config = dict(
    dataset='photos with spoken descriptions (Open Images, Localized Narratives)',
    mlp_ratio=4,
    nesterov=True,
)
Rows from block 4, named by matrix and row number. Rows with one number belong to one attention dimension. Each number is 128 + 32 x the weight over its row's rms, rounded and kept within 0 to 255. All counts start at 0. Numbers have three digits each. After the name is the row's rms in percent of the matrix's.
# q: attention query (model.blocks.4.attn.q.weight, 288x320), inputs 0-53
# k: attention key (model.blocks.4.attn.k.weight, 288x320), inputs 0-53
q.62 104:215137076175197103154102132107106106090154211157132100140147137058123118157169138109118121147080090128128093112124164134144143136129162137107115155069069145157153
q.63 097:255106092079188134160163154116115156098175118108119155086123138115127105115142131178114119154158122077181056103095115162156092130091123082094125070084185117060092
q.64 110:030183128139155057188165138150111132111149154170120140103089118151162126111101113110154182142103151145098107087069158113071150154131170133136129100139125109169132
q.65 105:000135142172167122126087103090163139200126104114207114122111140094073097147101152110114118163141127103181130123158155100130118162136116120119154110139130146149136
q.66 102:090107101131133167114105131022117188111106133117102085113144107107106134124126096146125163126081152104142122158134090097134084116091138152150057108155113125138191
q.67 107:151120145095173092097148097131091126163083110124093123141111063142101172108125136132109156101150203069122098101065122112098106116161181118153161189089170102109182
q.68 097:049142187107194050116144155178133136153192091105135140066134160159140148150141146092112127108119159079137133110160077127125178109144139191116174134131165079169118
q.69 098:142168255120184144097125080113094162135164093121146125127115147177149183134065131195078098098135125145112105100130134146061114092123151152159104151149171104170143
q.70 102:067155126154084143129078161115140157131145186124117137128111142094135114151153147183131084129153152178176136094186154203150148166097087133095182090117144121102073
q.71 097:199140103105138153113099119168087151162111145143182168184117137130117128173061183160104164098107128161151167138134138149112161130147123085124124116083161113133177
q.72 102:173117184168049073048086146122150157112120147105097123157135119119125155162120180151148142176100136054149192175094114103118192137121084044140146096123131155132143
q.73 096:071085153124083155138092141122110082097206140085141118099156151116128122137143066166085135154139193092126092125146125108124053079098149154139177098125169107149142
q.74 097:235135073096132109111145103117162047094042205104172070109123126111138094126156115160119199154115092071147123182111184130167140216082095125147147100124131107172136
q.75 100:021072177140171136104112152099120109106128080112133140146154117034096118098119114086101185169176059120154119121181069157120117137104176146142162080165178068115070
q.76 091:071095014087095109167151135134125103106082133135107134201097104162134138102110128127137182099169141194105090126106140097091169138137135093140119164151117135127116
q.77 098:000173086148074134169162083169105114135146117144169124131107067167145144111172140146114105186071136135188117094127149192139117123149100147193113170113212156170158
q.78 104:194121127133009113081116172094113127117188122097173106131108105135142099116151099078063146157090102097140085136106134107180124096127134082142135156184134131167113
q.79 107:029045134094062170160178053174132188103109126134111134158152136135163131127160147117198118087121119117135143152202117133111162106126139121126155177089103134155112
q.80 092:165113103139092179069139160161150159117092122116162070187122146129121084167095129108190143123149091125110110121177111177099152140070118128122096140119112093155148
q.81 091:122157189141191166058105142143138150117146129132196124163122140151127149100125155093086130144117101115149081119142204142083162096105154132120117166103174089129076
q.82 095:000098077171192181097156106164125161143077095131168149120139170079080136165093160169114178132092124118125120067154095153127154145137130155109086144129148118109135
q.83 102:255119223134131150120134107116120115151076074075107143088085089099170197093187113163131181139143093172177119113156123167103124128103141141169090140138086170151084
q.84 102:094187093075079144126123155106050180146122072131168071182106118160123121043125148102110130089180143157134147148075138131127122114108138118125146116085104130110116
q.85 099:121080074076094166193159103165090080091226124140145122122108127177160102095141143144137128150181110078105140165143145087125088086133092138136116126098142107152098
q.86 101:094078252138143113117115122121091050069136159152144130140141176142136166078130103090109100165137099148111161154170134117135186142141141136111090141110121140145084
q.87 101:033112139054049154084084120139107149110125162136149107122115150155153136071095129163091129094091140115148123142127120145144116126107064111112145113139094136138155
q.88 097:239205130133171104160138105133135127163102143129067102157074117157097064074085157144160097107112118139055137169134137096145136102096112156107081144147154120092114
q.89 093:148133120151146162112064127113145153133112102164179100173152134129086146100134115106143092123093128141140132141207118117177144107090164118128122190100104175148169
q.90 100:136083208132182130134136060108106137165148103111177159133107128161160199108133139119058067154072083105039146134064147109109087099155076165103100089121147162122171
q.91 098:227175166079163185147066098094108170080150109121097149129105075101073139151152118166084108147136057121153092163120128096124175190125154110144168156139171109151063
q.92 101:142160178124152165143146173151101090039131129098135103136146133183126167112143090189114166114067089136108204141148154093105123132116170137129148163091131104106170
q.93 104:181158064149090166068125153183158132140155072096122137091113137080105139142086134133106116087160151162151103089103192148139116157115163102166136153136118186117093
q.94 092:041176229136152153080089190091091106143085186118076152141127129091080078136114131118169170104128186124161093157151117134100106163098158099085112112106171179150163
q.95 105:149034116064020132154111151097146130139100154141170088079167083123131122098132127189112089147120163124178124160165123146098124113145152154163152117113094121123129
q.96 090:097148158072143126170105177112122111115101169159187138165150132133108083123115140109197145164111092104133132131105171162144111155139146128126128136117154103131083
q.97 085:135147138155153070151140151138085137154166153201125164154066134087143072131167135160131149125113085133133095161135150137155162103132185136163106097102086150071126
q.98 099:164148135108118083081159146128127188162158102019130180137092225111120115105102133160130126091079163074160146098151194092147120098087083206151167120127122108120143
q.99 101:071123118136097156140146143083114110154110135184102176161143096156164114140105062108141176124133141093085117119170151119105160101144115130137116133111110036100173
q.100 093:143133104162194121115093202163147128118050098189065119155142106147109124109131130109131166131083114160109148138109152101106132111128124058202173133163125065107143
q.101 099:138108104079119139108143092113117107068154111157100124067163165107146190118132165178210089109130152127135156154113148104117088113173102085189154162100085182111178
q.102 100:124105104169124160133151099085134105095126146129116142192144079127164163109133113185087083100173147098079106162131065179146112111137115141129104156144165146134135
q.103 094:166078162123166122159142179122189148114136165145152142118076140080118230093104127113132113074202095201171075170129206108088117159119112144121132174182137145057156
q.104 097:098143159120100147129149123120127110149139089148148151110137137168104094086141107081092131132110095089134169129108148104166074134132135164111092166121106143161162
q.105 097:163112097169159127149160106173165064052152131133182144142093164138092122180177089130112071207080139116151102100068135172175143108142126193081126087152121126139224
q.106 097:112131156126171124059061116126179077156056096065137147119185129114138123135160108120138131135147102121139114226109109102118162123157198161144181158102136141092099
q.107 096:172122141151111102105113109135120136114157118126081132151100141185121133080128106196113132132139170104127110122069126143186092047122143077091120135043090204119104
q.108 100:134158176157061122106141192148071138133109097121125094111101102178125197100128076118083099135131206135187072137125127120171159147065101065179152189105112125153140
q.109 099:124113123142162099164109147160087129111136152123088127091179135175113111197120148111141166200165150185159136103136109180159120145222099159117154121153119105105093
q.110 091:092163171215164125154151183181079099134134126105129176089158159163097167106131147177115163160127150109127100180107141169068088152076113106109052160113139164129101
q.111 097:133137134133113083146089103136144099162078165132088125080101137141116105084119154161095182178103080183147159151111148103124166153121185118135109137109142139138101
q.112 092:109123085166152131190123158166121107089113096104123144114157144117158079071120160158126137147162102218106132147082150096136164140126095107088117123091095129153090
q.113 092:102137165159098164138115167133097166104125111161092087161082130106082147190114096205087129136127071096128122077118182117114166113146090128170142152113071145141071
q.114 095:130110138116138123159172108103075113111153105130100108091172157080127164135140113153129168186153134139122113091105170139218148143158086113090068093159076095184089
q.115 101:092170124066164139187135095190134181106125134092158113188146097207109139100155157115120175150121097094108103097105112132164099100122145127152135154111080129102106
q.116 095:094126150152127098112115135105184157122104128102108102156124151120118148091136144127112133133110097160144070188131117086072123149119177181135071060072088119142163
q.117 096:138121127033091101080145158094159165160077113078160129154106152113150123154085109137124207146166167139131154154108155142143093155128167130069137160130130070148111
q.118 095:120147096150151160095163118104087175130094155104132144148118092107086138132041173129157134180134132144107116128090150130156167117146164085158108089148114150066092
q.119 101:140182140161116191129108119096116103111160132125108119128091140128169159097154146084217143135132139128107138138104203104157109106128161095183170161099116109113113
q.120 093:128067105092139144158058127152119144153152105144127147122114128112110153183071138037111063155140091180123077099201124136142118138166154168060146103112128116130075
q.121 097:105155100118052119140160190144164123109090093158138113165117098094181135213206080150121122078178097099072166116072131142098150116159137149096080111123095158145203
q.122 088:174145188094108126171128160127174101128154154069160113172130033148121111152137079154124101117086157125083105145118110170155203138096128124127166146134094147155151
q.123 095:136119128095132128165183139140148118127141050145116099081097122081121105127133161144165093075189147136119032178161125121107059180091044173163054175188112068116125
q.124 104:128151141135148104118116167098100123129103137158165099106103098157079101122092157151113130128143117097183122137093163088131082154086132069139162130136170163100103
q.125 097:143117198135173121144113148155125101088070042062141165143099152112132123101125131148138105139125114098149183072113102114082198136131153103147112142139159124126075
q.126 091:065164098190088071099155139062076083152096167116111088152128109114065155119108144125183104104112190120194183107128122151151078064076087172129119139116133122106119
q.127 095:137130142143101155112120137087120170171134127139100150088155112134213152094145135152085084094170145134132130152159111140154119164119087118083139170139152195147111
q.128 097:101179137075104112164184193099130086149114157123127140129098123106132132114057122143000168140136125194192086109108155123121148128139146106076143125136135140074117
q.129 098:117077171159152142129079110121118123148148126098173113107124114121160153094169080075085057151132147113040172138098125120105125079092164194096095095148094150139122
q.130 098:125101095144107118140088139139110173154152178146104148104115100094137156148135175165099130103138118176086167094127151133133117147094186121107055123075153126173118
q.131 093:085141159120180120129151147099077059138130103144120153135047166126126157137165101138102126147107109107154100184114095192129145111150156166155148096066080157163072
q.132 098:116175101125195126111080151099094094125143066077093152168111123163136154125151133125074125055099107157139163197105157103136176186088120146111149138098166127145098
q.133 099:153173138158110097152109126093174131097128108117136140150123072152174088119133053129106071125100128197087137117092075164142146152163089122076174150157121146145152
q.134 102:162162144060140096104172166124145085174109151060088118103076166080107138126128116134100161115064095124144163146102117179162162153140135147107126148094146106127043
q.135 093:110101225164160038085158132136118123187082125142140133068172121125115156139147092076110214127130102138092120113105077132120107083133115119120139119146102156086163
q.136 097:117096130087134142164139100145116142136057133120142170151110097116168096116171128072143117109124142136097180148089178052118165116148053191143095166095102178132136
q.137 099:142140134123078103061117095081125136104122113154160176167165098185122150182112166138113171092138128162138118125146161105195152158167107133192134146118181091112137
q.138 097:149148123075094132123183093171136067126150189109103150156122059155169117114145097133203162070138063093131096141074092091151132147091163145184142089125152069169095
q.139 096:151140146124156094114135133089148106091155064096158189126174108123143111163102094154080118087101108138086167157155141099127121136113116143067108105159131161155072
q.140 103:169144122108082159150103192090136126122132083162103124134074165152088164100118116134088151109113169153102156090131120147206098149153123126176132139152205120139118
q.141 095:135151130102109161122170059104128141144141189065125121142105078109132118151101179132107189149118097081076138169103164130122126190104179110130117110117115080118125
q.142 094:124194181172130130143173099165174166162085132165076134091151128106135140122114108115070133108147189104110137117140118105094103109087071157109102147136182177161102
q.143 099:104163064121155130125138089160152136070092090079156183130129153156142124187130105098163131143145156127104079105148174135132154123127151134121069140126121098130151
q.144 106:100193099136107086087118132093134113078076150085157150123154128111154097136131165121161046148098102102095116125157119094127084149141135133125138145159133068122145
q.145 104:171119108095153132109126149079111117115166191101087185087108145152149102098151101116122136110128087154158132136126144180146138102091137092088134141114073112136175
q.146 098:097138160118075098119159177105147127144120109127037117073163190155101141126191148144078177077187058146106146211153068110096126128099166100175088109120078148078134
q.147 101:125150118169122100135170138138109150084093119150144167149083062155155110109158154176083103094117101089133109109159078160092116092107138156148139160120094116139151
q.148 103:087140105091122099146144138064101118073118162103078142166067105175107248119118154139193125165104178095094179034143087154084087100175149107082095139082104137127201
q.149 101:113153099126129175067139103138081151176089121161145145128092078133125193071150130103091103108133142148137045113113163113135087167097172127168190071207135187175128
q.150 099:106071201132099109150158139123138150160102116117160071160100110118187176081156120095132122096124123146104157108114092152096133110158116148113118109119088132134140
q.151 100:105129167064139155141094163225152136080133167135162124126134124127162141152148146093128152110156131089143106137065097123112111146072131131128131136104084142095088
q.152 106:159101078113177162137130125115159149065135153156135125121106187089076101098145155098098070183162147100078112176163167112178128099061128157118148142127127125114113
q.153 099:120164202087064129142124101101102105120119140127167069174130121172120183128076152161157129129100098072112194121110115186160135132128165142125159114164114057184105
q.154 103:153133111141153113204130174163124089122149101113108144127115122166062088187127137146193074184132095135139127128137123152107174115099124132114139211180159125177164
q.155 103:143109103162175172100094123107126141101111151109130156084122127075081141129125142153126145134091187125097172137167167165141143115155082140162143092114104095144168
q.156 096:131162118115147122098114103141122193115090150133162114077143154108147111119129090184090110107097206109121134151095150145107167118105168150128099144117068138085133
q.157 095:143149147125106155136091117122131196106119119151089126146146176119185134092127142107120097075189112159133139096110192106146115097166070082092101143113120124112096
q.158 101:115117079132089110145152106121176146099119185152159145052117123074099160110151120157087162157113098159162086126107074067089087142108131144124132131135095147174118
q.159 098:138117144128135117170082189184108182117135131132163176134139168062153146091127132104139125112178151134142090137060141150094146163128084099102123101115143154146099
q.160 103:092099108152153133131100074126124122107119135124179115162128186151111132146144068147247135133167109170146070133138159120149124086144133129119165128149159069118164
q.161 097:152177117111098155058129145135146072081124066066104132242110053172126111104130109141182139115153089125150135123131127123067117100156110148059144190138182123128160
q.162 100:153175115176132131168102137132127166063063118141117111091166136112119116164148121098117180142112172111149142125112150172171123128170103123096171116115127120070102
q.163 097:168096191121124109114066109156082117077177150186174110067159137153166099188115106165128172145124134124141101149127125132121095195139110152151143136150139181124146
q.164 101:160104129119124129169135114105129138136162172118083158090102089175059108145118154144134146153118137137147192165175117197142108092123145121061138129120146160115138
q.165 101:097146160150100132102123117133102158120120120139159162159128131115096097114102161126113079128175143137092099161193134082123159103181120197115110111125109177163149
q.166 100:117111131107123193125136120161165178102143112121184100055094114088086133087207127099084166115153152124100116155101096171154108103156115161161056116132121105149085
q.167 099:129148158125114120124121140125117125155098131145175126122103097167116127131119162120142108109083129090115124161120205046176163163093104080100083131141117062156116
q.168 108:133138193180124101165150169086077128095177112108099122090145136075119128125141151160120131083113101105209096125140140115131154116131153115131144116144131096154136
q.169 103:132085102095123169133140144129194126161134115168073187141068170147148100139155107133090162228145094142120175173135123144124099188185137156105140163113135118131137
q.170 099:144094106151153107112084083119088148084122055075122156145146091152123143087130093097139114113163156149161122139114110148067093021108136173140123191107159076141202
q.171 097:133129128164104131176123147143136138148133187096163120085139160134170090118123086125161082142177136128159041178157045106118116113063109154142063166173116127037090
q.172 105:151108152157117167155131153120119146165122162188101135129082109118131183102146145090055135153157105108125071166114154087126139144085101160147092147137143156110099
q.173 101:156165104156115132120160108132142091115112133176167120140052119105108150173126063107134167186139113125220136159155170084152041160099104102110161082151161067097160
q.174 100:109119178117187124086121141143146105115146142069098141113135178091131109108119122133160121124170121152126125126121178153106192065110120127100147057039113206125123
k.62 099:196195000169187147169180104179118118070155142131178110107137128189177111156079084135122100148146138162166127068110144114103129143080104161127151167087173090115071
k.63 094:182158054106127137054088142167144107133086150170153092149141164141153110128133164123086139138122084099173128112159175145151104128097154119192073128100125137101111
k.64 108:113088066106129110116120099026140136136171141153121162176080103151071131185103174101111154187107120157132153131112110116182166091097067063114101137116138145121172
k.65 101:000100126122082135067114198094118095092118100098190072064177109158169099110102086125147066099094127086150173113157171117095166159122121187160081138075121106165139
k.66 096:150098168146131161104058122101108091159192091099125137152106105112127106162143166138109066190134114176151113098095161058124139099113070118138151138113126128141142
k.67 100:092124118105182119164133122141170156101082110104085177171105109131186136149131065129093089153136133084081064125144146161197137147119126085099113120119172131125122
k.68 096:118143191126130050129128134154154079105153121172127122128136169153132101141164112121156189075145096137167161116091135127125131183125115147150143142162087082132150
k.69 098:080128231137112095106137135110134152167145085116155152105179159149140116092142125124211199122173134101095081141079107136103167146149168109104157137187142132141139
k.70 099:194159165126155101107082114115147125140140087122107134101145166144089094164173162107135129142116127135173225131096126126142072124101132120099132125110067147136170
k.71 089:255027101122105127080162152143165172104088119094165073092137091132134113077096090130097170084094140173145121116083161146059130106132137108131137111150108168106083
k.72 099:072042157139106142113136175130074121080160114096072124122092069146154112120125078117122126102135157113103141169120134142087127182171105127100141079178123176116096
k.73 091:246144165113150151125141158113094049108155121179162139144152138112192091112165107181167081133137133022124146132160053071184127203174110144162123154133104151097078
k.74 089:156135169129095127114162106171100056128161141114184083121141066151129123143128183166139114098155159148115087163123194062100165097111061106152163132125136131107092
k.75 096:121142075107190174117179118113112096089097118119119108136164170176144143133125151167086145151141119100159135140126170084114090119186090122147106073101194120161079
k.76 091:052158069121079074127186135079169140103066129098120148099139102172077126129165175210145142144110152086080132093068105094127198189086145130122141141125150168063140
k.77 092:052158182138108164162151134130130112131089110147181130182116138084125125148165122104132079077142143141149169106153152125137132125150118116122128177159121117067079
k.78 098:129129206163000179154166141170156130119145127149147163125131191083170131112164072128080085136132146127159152138177084112171127115158172104149109152144130146099146
k.79 104:078172175176167110117122088208151146181164125125071050188147078154134102090136118101165137145110140142127124196189068117124134195087162142148147094127113112063170
k.80 097:038081178116094069190080135124090111069105120137197092172085090165118154136121116121129137142083135107131122111101075074081106102117160090137089139137137121174159
k.81 093:185196071151092143168117157153119155128143103158173077152134132134127106116142100179140200103107139136117080160141111112149111140145141121069135189114083081086123
k.82 094:003171102149122158154133076153137133096110138128205138098118109122161108082084124120164141121132112173133095153115172123105074159150127117124149147161135119132111
k.83 096:090169175138222109158104114151092118184136101135129170080107128185118153085143156075154130128170162103087103115119061140111123091116095135081146144166141099143145
k.84 102:069090088146172206096119136093148116091094132119176066094152093120126126120146127179147099094187092113141163122139084210197105170112184139128100103094087082105135
k.85 096:089185029137167127112136094106117162131091113168095089115061105156145080102163146152139104064137146099132105157093123160134140159118109106129137070133116135097107
k.86 095:149142255191134128166126077124154098126128156168171133134153200166117176096109155154176099127167188104155102141097092173140125117154133073126161133110149091149112
k.87 096:000167184116179133126121128109157116097115091111151095142147169158141157145170180126096201154090159145103091094121084157159160112091122157127165143115159099146148
k.88 099:185115086137175127102104095098159136188159127139105174179181157167078121193115171118162100092061166136107167166103163152155124130143130128094096119117121151133147
k.89 092:141118253125149102128137174118154184092103095096195089159181163139153167168128094105115092159088068124118136090119094164140125136161111160104116148111120179065137
k.90 095:062062213139125127190155141086190115064143133147133125116196167089134088107167105106204181116146127145132112124135120179091135097086113096182155130107083126162101
k.91 098:165103148171168071126121061126094117148154142140123114140057098150160121128122127094089083106091123085089113143115045128135121218179124104102102114106150134109100
k.92 093:115116167195220140067150084100082151139145073081180122137112112113087091117120141121051125169111105097153138108075148131058149123151119164179114133156078143151120
k.93 098:212122066168129151146131093143141140096138017152132118133093089133123105120170183093099157151079159161231171180150097113119194131163179114152091097115116134054078
k.94 091:024159110087097122087081173121126143162179174166080144096133157086083135173142088142078105125152130134102121088114107105121123105121139140097099128113099166157119
k.95 100:000102054111094146191154152111115182162152109134163061121122119119111177172128118074126128156159071151145149096120152113134148148125105132181145140093148174075177
k.96 089:112142109090129136114117142099125108148119147148119115116160114114108122126139114116127097087048132154135074120136210215126115107057132054101110171152144149139092
k.97 090:111064134049157138125088100144142172147110200134116122099114085119087116117111141136171132091131167090125127123094114111114155133142084117081141083112140135193110
k.98 096:109118147167162182119181136098134150101088124108185155110113188086101127143148176072154127136140145163193127118130117156062197169161100110121144133144123061107201
k.99 098:153128142089154124112107149048104130116110127140100118164155117137096124100131199105153115104125055056137147176129068125101125224137139149140104121144185131139095
k.100 095:129097110109130108079149151175105138167136103149063151107151143138164077143137134130116131109133078095115113113072144169125110181160148137126117155184214075184127
k.101 102:124092125078146147100175145151105094126126142100140107162153164104075134119088109090058171108102172107192142164128088125077098179128096146104092169133184134179153
k.102 099:146127134145144123022124114141061124125150117197124145150163185142083120109135124133160091138119109078117119155137205083219092142116134079152154056150069087077111
k.103 091:120116057125068115119140144105081143153159086189133140170133119129135162108201084169115084161141167136149115151125089152099110113160160078134074094116143159129048
k.104 098:142101127166109087148154141179191132120142088155109134111125101099143096138079146171143088116177123140111125061133117090105140103158147104092159128105134186106158
k.105 102:150146096149138153066152127063105108161102147159174158114090116068199121123131110079041158143083137127182143159125197117118189078137145110089092142137125139200169
k.106 093:118183126140131137146118126163084117106101125126134064097171147114088139148075142175154082175125125039137075126080180102140137120188190129162150129104102106145082
k.107 099:158083165060072151116191143125081152172119100059118111101081124088136120143096191168161049141142155128138124083149119144122108108114150111189113116184102137131152
k.108 092:150106129132127109125154096092071065104179109113103111135191164186148124102187130102206112121154110135138096124159166155162155101100126149203135152105110195162131
k.109 101:139093135071126078097062137209181128184112142152087135123158144139180160140065179140060102071102096146107146138074119120070160125105101186133177105149082095119086
k.110 094:139109151093141151115129164124148127123155077117130153113144104163124124109167144123155133093083153114166106125187077105174161120141097128126122110152109171137107
k.111 092:101095164115150160135142162125132106186114080114118171098134118140149126101130127084175099116152149167113159110171158192104120144127145084157059151162167185167088
k.112 091:110113106104157168159150134150037149176114151152130085146126105114123145195085128159081118125074158101144096133102140101146153147174157136156162139133080126178134
k.113 095:138093145086128162087136036086083100121113105097177207156124126123144152088132142131135113127111141136085135094132070159140106112105123121163184104071126108084103
k.114 091:093148102114111083118129167095098174140133128154139192115126095090138091126105092158167108140172091121165109129216139112084166165151106128155126143122073055165145
k.115 102:125137105080121057118202165133183120155128146150138103095102150121122091136180137204151092181067146108102121096145099168152134142075138051159125088109110130126153
k.116 092:145084097098134138167119170142073158137115181178134156100129097110031102149098144115180095108097141131186140117176110068162117110118153044048130129153111082176123
k.117 099:116096136180134118126170119127121093104166146119154089123125162193111079128123126104168109165137142171164126072153143132134106136145141154182145126227170170154133
k.118 093:116128143112077179192115142137125167074121101088151135089134156107163127130139120154140150160072069082154146158121138151149176186132100090086140122106100143108143
k.119 097:154110124139145208124182140102167167135155081108161167162099113134153166103151119134118097062104116150146093137145114099084129172133107145163192104131127163160081
k.120 098:161099113149135152125148145126078132120103094099098160128078129125144139126113082180146172110107120218104210135122146145107115113111134129138180132106080149151175
k.121 097:129164169152136160109160102197132134142126178080142091123148148113168128093133163102144102157103107080120090174089118118069098134102174134156103085106161157123180
k.122 093:134131158161104163133183139117143128112143098108172080125175105152133112157104088134128158089155125040099158144174164109096191168117149126173169144132103227170093
k.123 094:108128066133099100143182088092150073101161159153103118158121086116062136126199031163099182147173121116087119160108126144057117167101135132102115132166132088086144
k.124 103:145129141152109144136180193110160123084135066082112119131081146179128099151097156147125171135079145163157143077090120083145146121153094092105161152195129184096148
k.125 092:137157107096088191190158095164179132140120132128095086099126091156167104167174060149182131119129120076137103146160141157136131168152145095164091112129081160150143
k.126 091:161122160144106154101127111114128126080150133136124103122101145124109126142172191112195158131112101093131115153114102145124068155087134134098145135144107089116150
k.127 093:092126075134099099105123090140110159113157142087172147096165167056124129125168061134115175132119092103140098118106077134147073064156145160129115188092108123098102
k.128 100:138106134138143162118147219113042097093118130142111130079118097106198061122074113055092153119092149065115144101158160165140124095116156121191154128128174102141082
k.129 095:141176061174127151116156168097115097125072168187163124137108129159098130107124090143132091074190118123112110158142197131159130122141180117104125135129151066108078
k.130 100:125133156128171172137132137155074192123066105094104165146111129079167127170116086144118114151070096124136047121108162149127122144155097165119157107131123183172053
k.131 089:104118167115180070158126085140120046147136149154098099127118131117072187120106141172118046139148118149120149086104160195128116153164083124149131148123123133161156
k.132 097:144127145146131113142197136095115186161105110128130113118104118070072139145088129126180189177121141141169119136129195084176110155102127168089095125174142142130138
k.133 096:156056141132106150063082154119109143114107160118106074153120185121160104093133153136186103109144171124171151123111155165079103131130095082167117183064114092136155
k.134 098:105110132054128119112165117186163171201115137143103105128128157116128154121133143133090132134127113119180114091175132147097154085165131118190097163159141125096112
k.135 098:102151134095116170148120063161127142132151145123127109157109135077164131121043083145144113131121145150136143101106106107172106138150186113091134090125162150101057
k.136 095:158160141166128126107102090143144117111145155142130166169153066169142125088129153187093113125102153102091095083161113192100116112076145126157147095177143108112084
k.137 096:148100152159124116085104120118131192078181120098136116120120135069058115098112118127092108148067143054103176137164162044172159137134101133085129135144114135166184
k.138 103:103137163153184068122112160160108120177180096079127148136122114164097160134106161106121144143100110082118084149155151150046097114157168093142091160184127121118131
k.139 094:121093124121098122105173097176105143154143115101145103108105058163041156123110084155122143121123167103149126084128158088117196092150127149083144084056121071078089
k.140 105:130108175102083100155143150118086153110186162146052134119164112150186113143148159087110109145148157111142105115173147112122107177098129162092106143165119132156162
k.141 089:107116157122148104128143102162146147083192192180097078140107117081152137157185095091141081100114148194162212125134071164100123130177126095128144124119145173142082
k.142 099:146124119072140165099105105188149111143119138128151110128108103099101071146099127107083136167125139148193110143129136098137115089123164075156131133129167141149152
k.143 098:090201176163114147128091113132074111115109100063149093131152148183172103170150111118092194154139148128145138129090099138124114102075126094162161113139118082123143
k.144 108:164135140142086098134126115146099175128159088133152165121133153106099145118178107194090142122118157161125141133134195191137175121132158153204079119143157158086144
k.145 102:129108086134176194094141111110091069116088115096106097118101111120162115156097117117123144131169160139183082141121062105144136173135138165154116102102157139124127
k.146 104:147099097143179105155097182104174147171201150118133177165142178112113135134140078075090130134179125138149085097147122148137100173101073158070143186148098162158188
k.147 100:079076159164137129165113120110093165080110140103167161167131102161177124101151122128066153196096141176125131108102130108161106158094144083127136110090145101100184
k.148 109:103119125129100196205154111137174110041099112113167167109092145093146122098155128122133181155125104115155177144136161133182112174146040125210150115117123126169121
k.149 108:148127179102167156106131138081113148115137151145143144210142164106156109128200072111098090085111145052129153106211174107091093123205148096101175164173075105091152
k.150 103:113113100134156167060141125114146099131146071132118106077193137130110078127119116160166151101088137173110103156162144078169117114112148097107121141067109097112137
k.151 103:136155152159092114128100140161119126126144154188131124190164155157128155169140084125132093162124081154114132110156055123078177066131083142109184137110107080151157
k.152 104:110150148144144136101166124109082190132104050191168120119166140128060179110138085136060058084150066129115139095143100120138081116107104122156100158189178098085135
k.153 100:127120052134093125141171091106152146168096111115148130156090156102241152122186175109155103057159175130077124151159172125085090070093111160114115111123127117075072
k.154 093:098124146155157126072098183154100149140171093062096153164098138133102101169161149112128096073184172088139221143126125082163146100138132142095159160137157125114183
k.155 105:100039131123174179141147139153085139119077101129143129167124130164156115108145144113100109104147102098155143166140156128090134087164175097178140102155167145104150
k.156 096:093069157123157131145131146105150147131070178157194157104109184162157069116151131121162115130150122166116108096162148127094114147135187091133149066086153123132125
k.157 098:094121096091145159189161141111128174093136136131116116046113103119093114111119125173134127172119125141163158159153053145055105190139139148158115128106151090162137
k.158 098:124092116086132145143116135148086123093125110078136122114108112154081139179128105122142132143136167153125118153100108114187130101171136100210126111100112137138095
k.159 099:111103153088120163151096105112116124100172088116061081145101063153113056140141041170093134132129107070079164137107128144136160142170130180138184154106122171177132
k.160 105:142088085145090180054086094126114113162117112148153133105243089087168125137138114164161113095078160089160095137145099164103116088121214093151147093129116102091125
k.161 098:107126117138130144184075109082145141186105196089117143126122165142129097145092135139136126207101126175132159106088141141110148166149153131145089097150103135131168
k.162 100:118127161094142177154091127126160097120157175175108128077167149121136078118151133068157082139144135102153117134082175117101106088095145112109142126068096204105078
k.163 100:090167098086135117183160167160087142162171110125114113097112126135156159140099091161093106114152129151131163151109111125153146095158168167110094138168080093116086
k.164 104:161154113160144126173103127157118092174127100130138151194136108203130160145119172110118150070120130099138155166111148133063114143138132102043114073126153170146067
k.165 108:107155096162117125117098125123081144129128132104161120070115139088114166126113131177105164132155156130150106109179098206134113158102123082112158109067078081128146
k.166 105:123130151131183142147091132153109162132088123152128116116146103144149157095123119123094118085109102111151167131134152171126076133107137128096150138105164070098135
k.167 102:124127144113170140150163127110130098187088131104124114187130139140175168139185130120137115088179128150176112094104132088083131093143136107148129156181104113085138
k.168 117:120115039116141079035103092190118156214161080138094108111175213182146140089142146154096135109153123082124127165089136202112168145160045104134135085132079145176117
k.169 098:154101167163092169113092145124121200133159139177092131091131099112136153111130126143102110074169114154079135125154150180201153110120127132118120104115131156099091
k.170 105:131163030096091115138166162115121129121155108077129150100153136153114062146124074193133156108111031109112086125120104144149128144152178164112107069079143149082146
k.171 094:147144164145106072070136133180146167143157138099109171140165146145120134135130114129083147127091128173107111107108124153162185162078122176072147146141108096131104
k.172 106:108139149126132131153110099098115109122125176125064092123112124118083072214154161089132086180098153149063072137133075155196132150084102100145123144125162139102136
k.173 099:130163148097134133147141132107147108126128112160151170176157151109149210168132111131138112099134145092181112034132105115144122215174074148108116091127149147137127
k.174 104:140106112138128084185182157146129099146072118131151125139142180117115172110092138135145083117157090148110187115107103123088086112088124144111159169098094146123110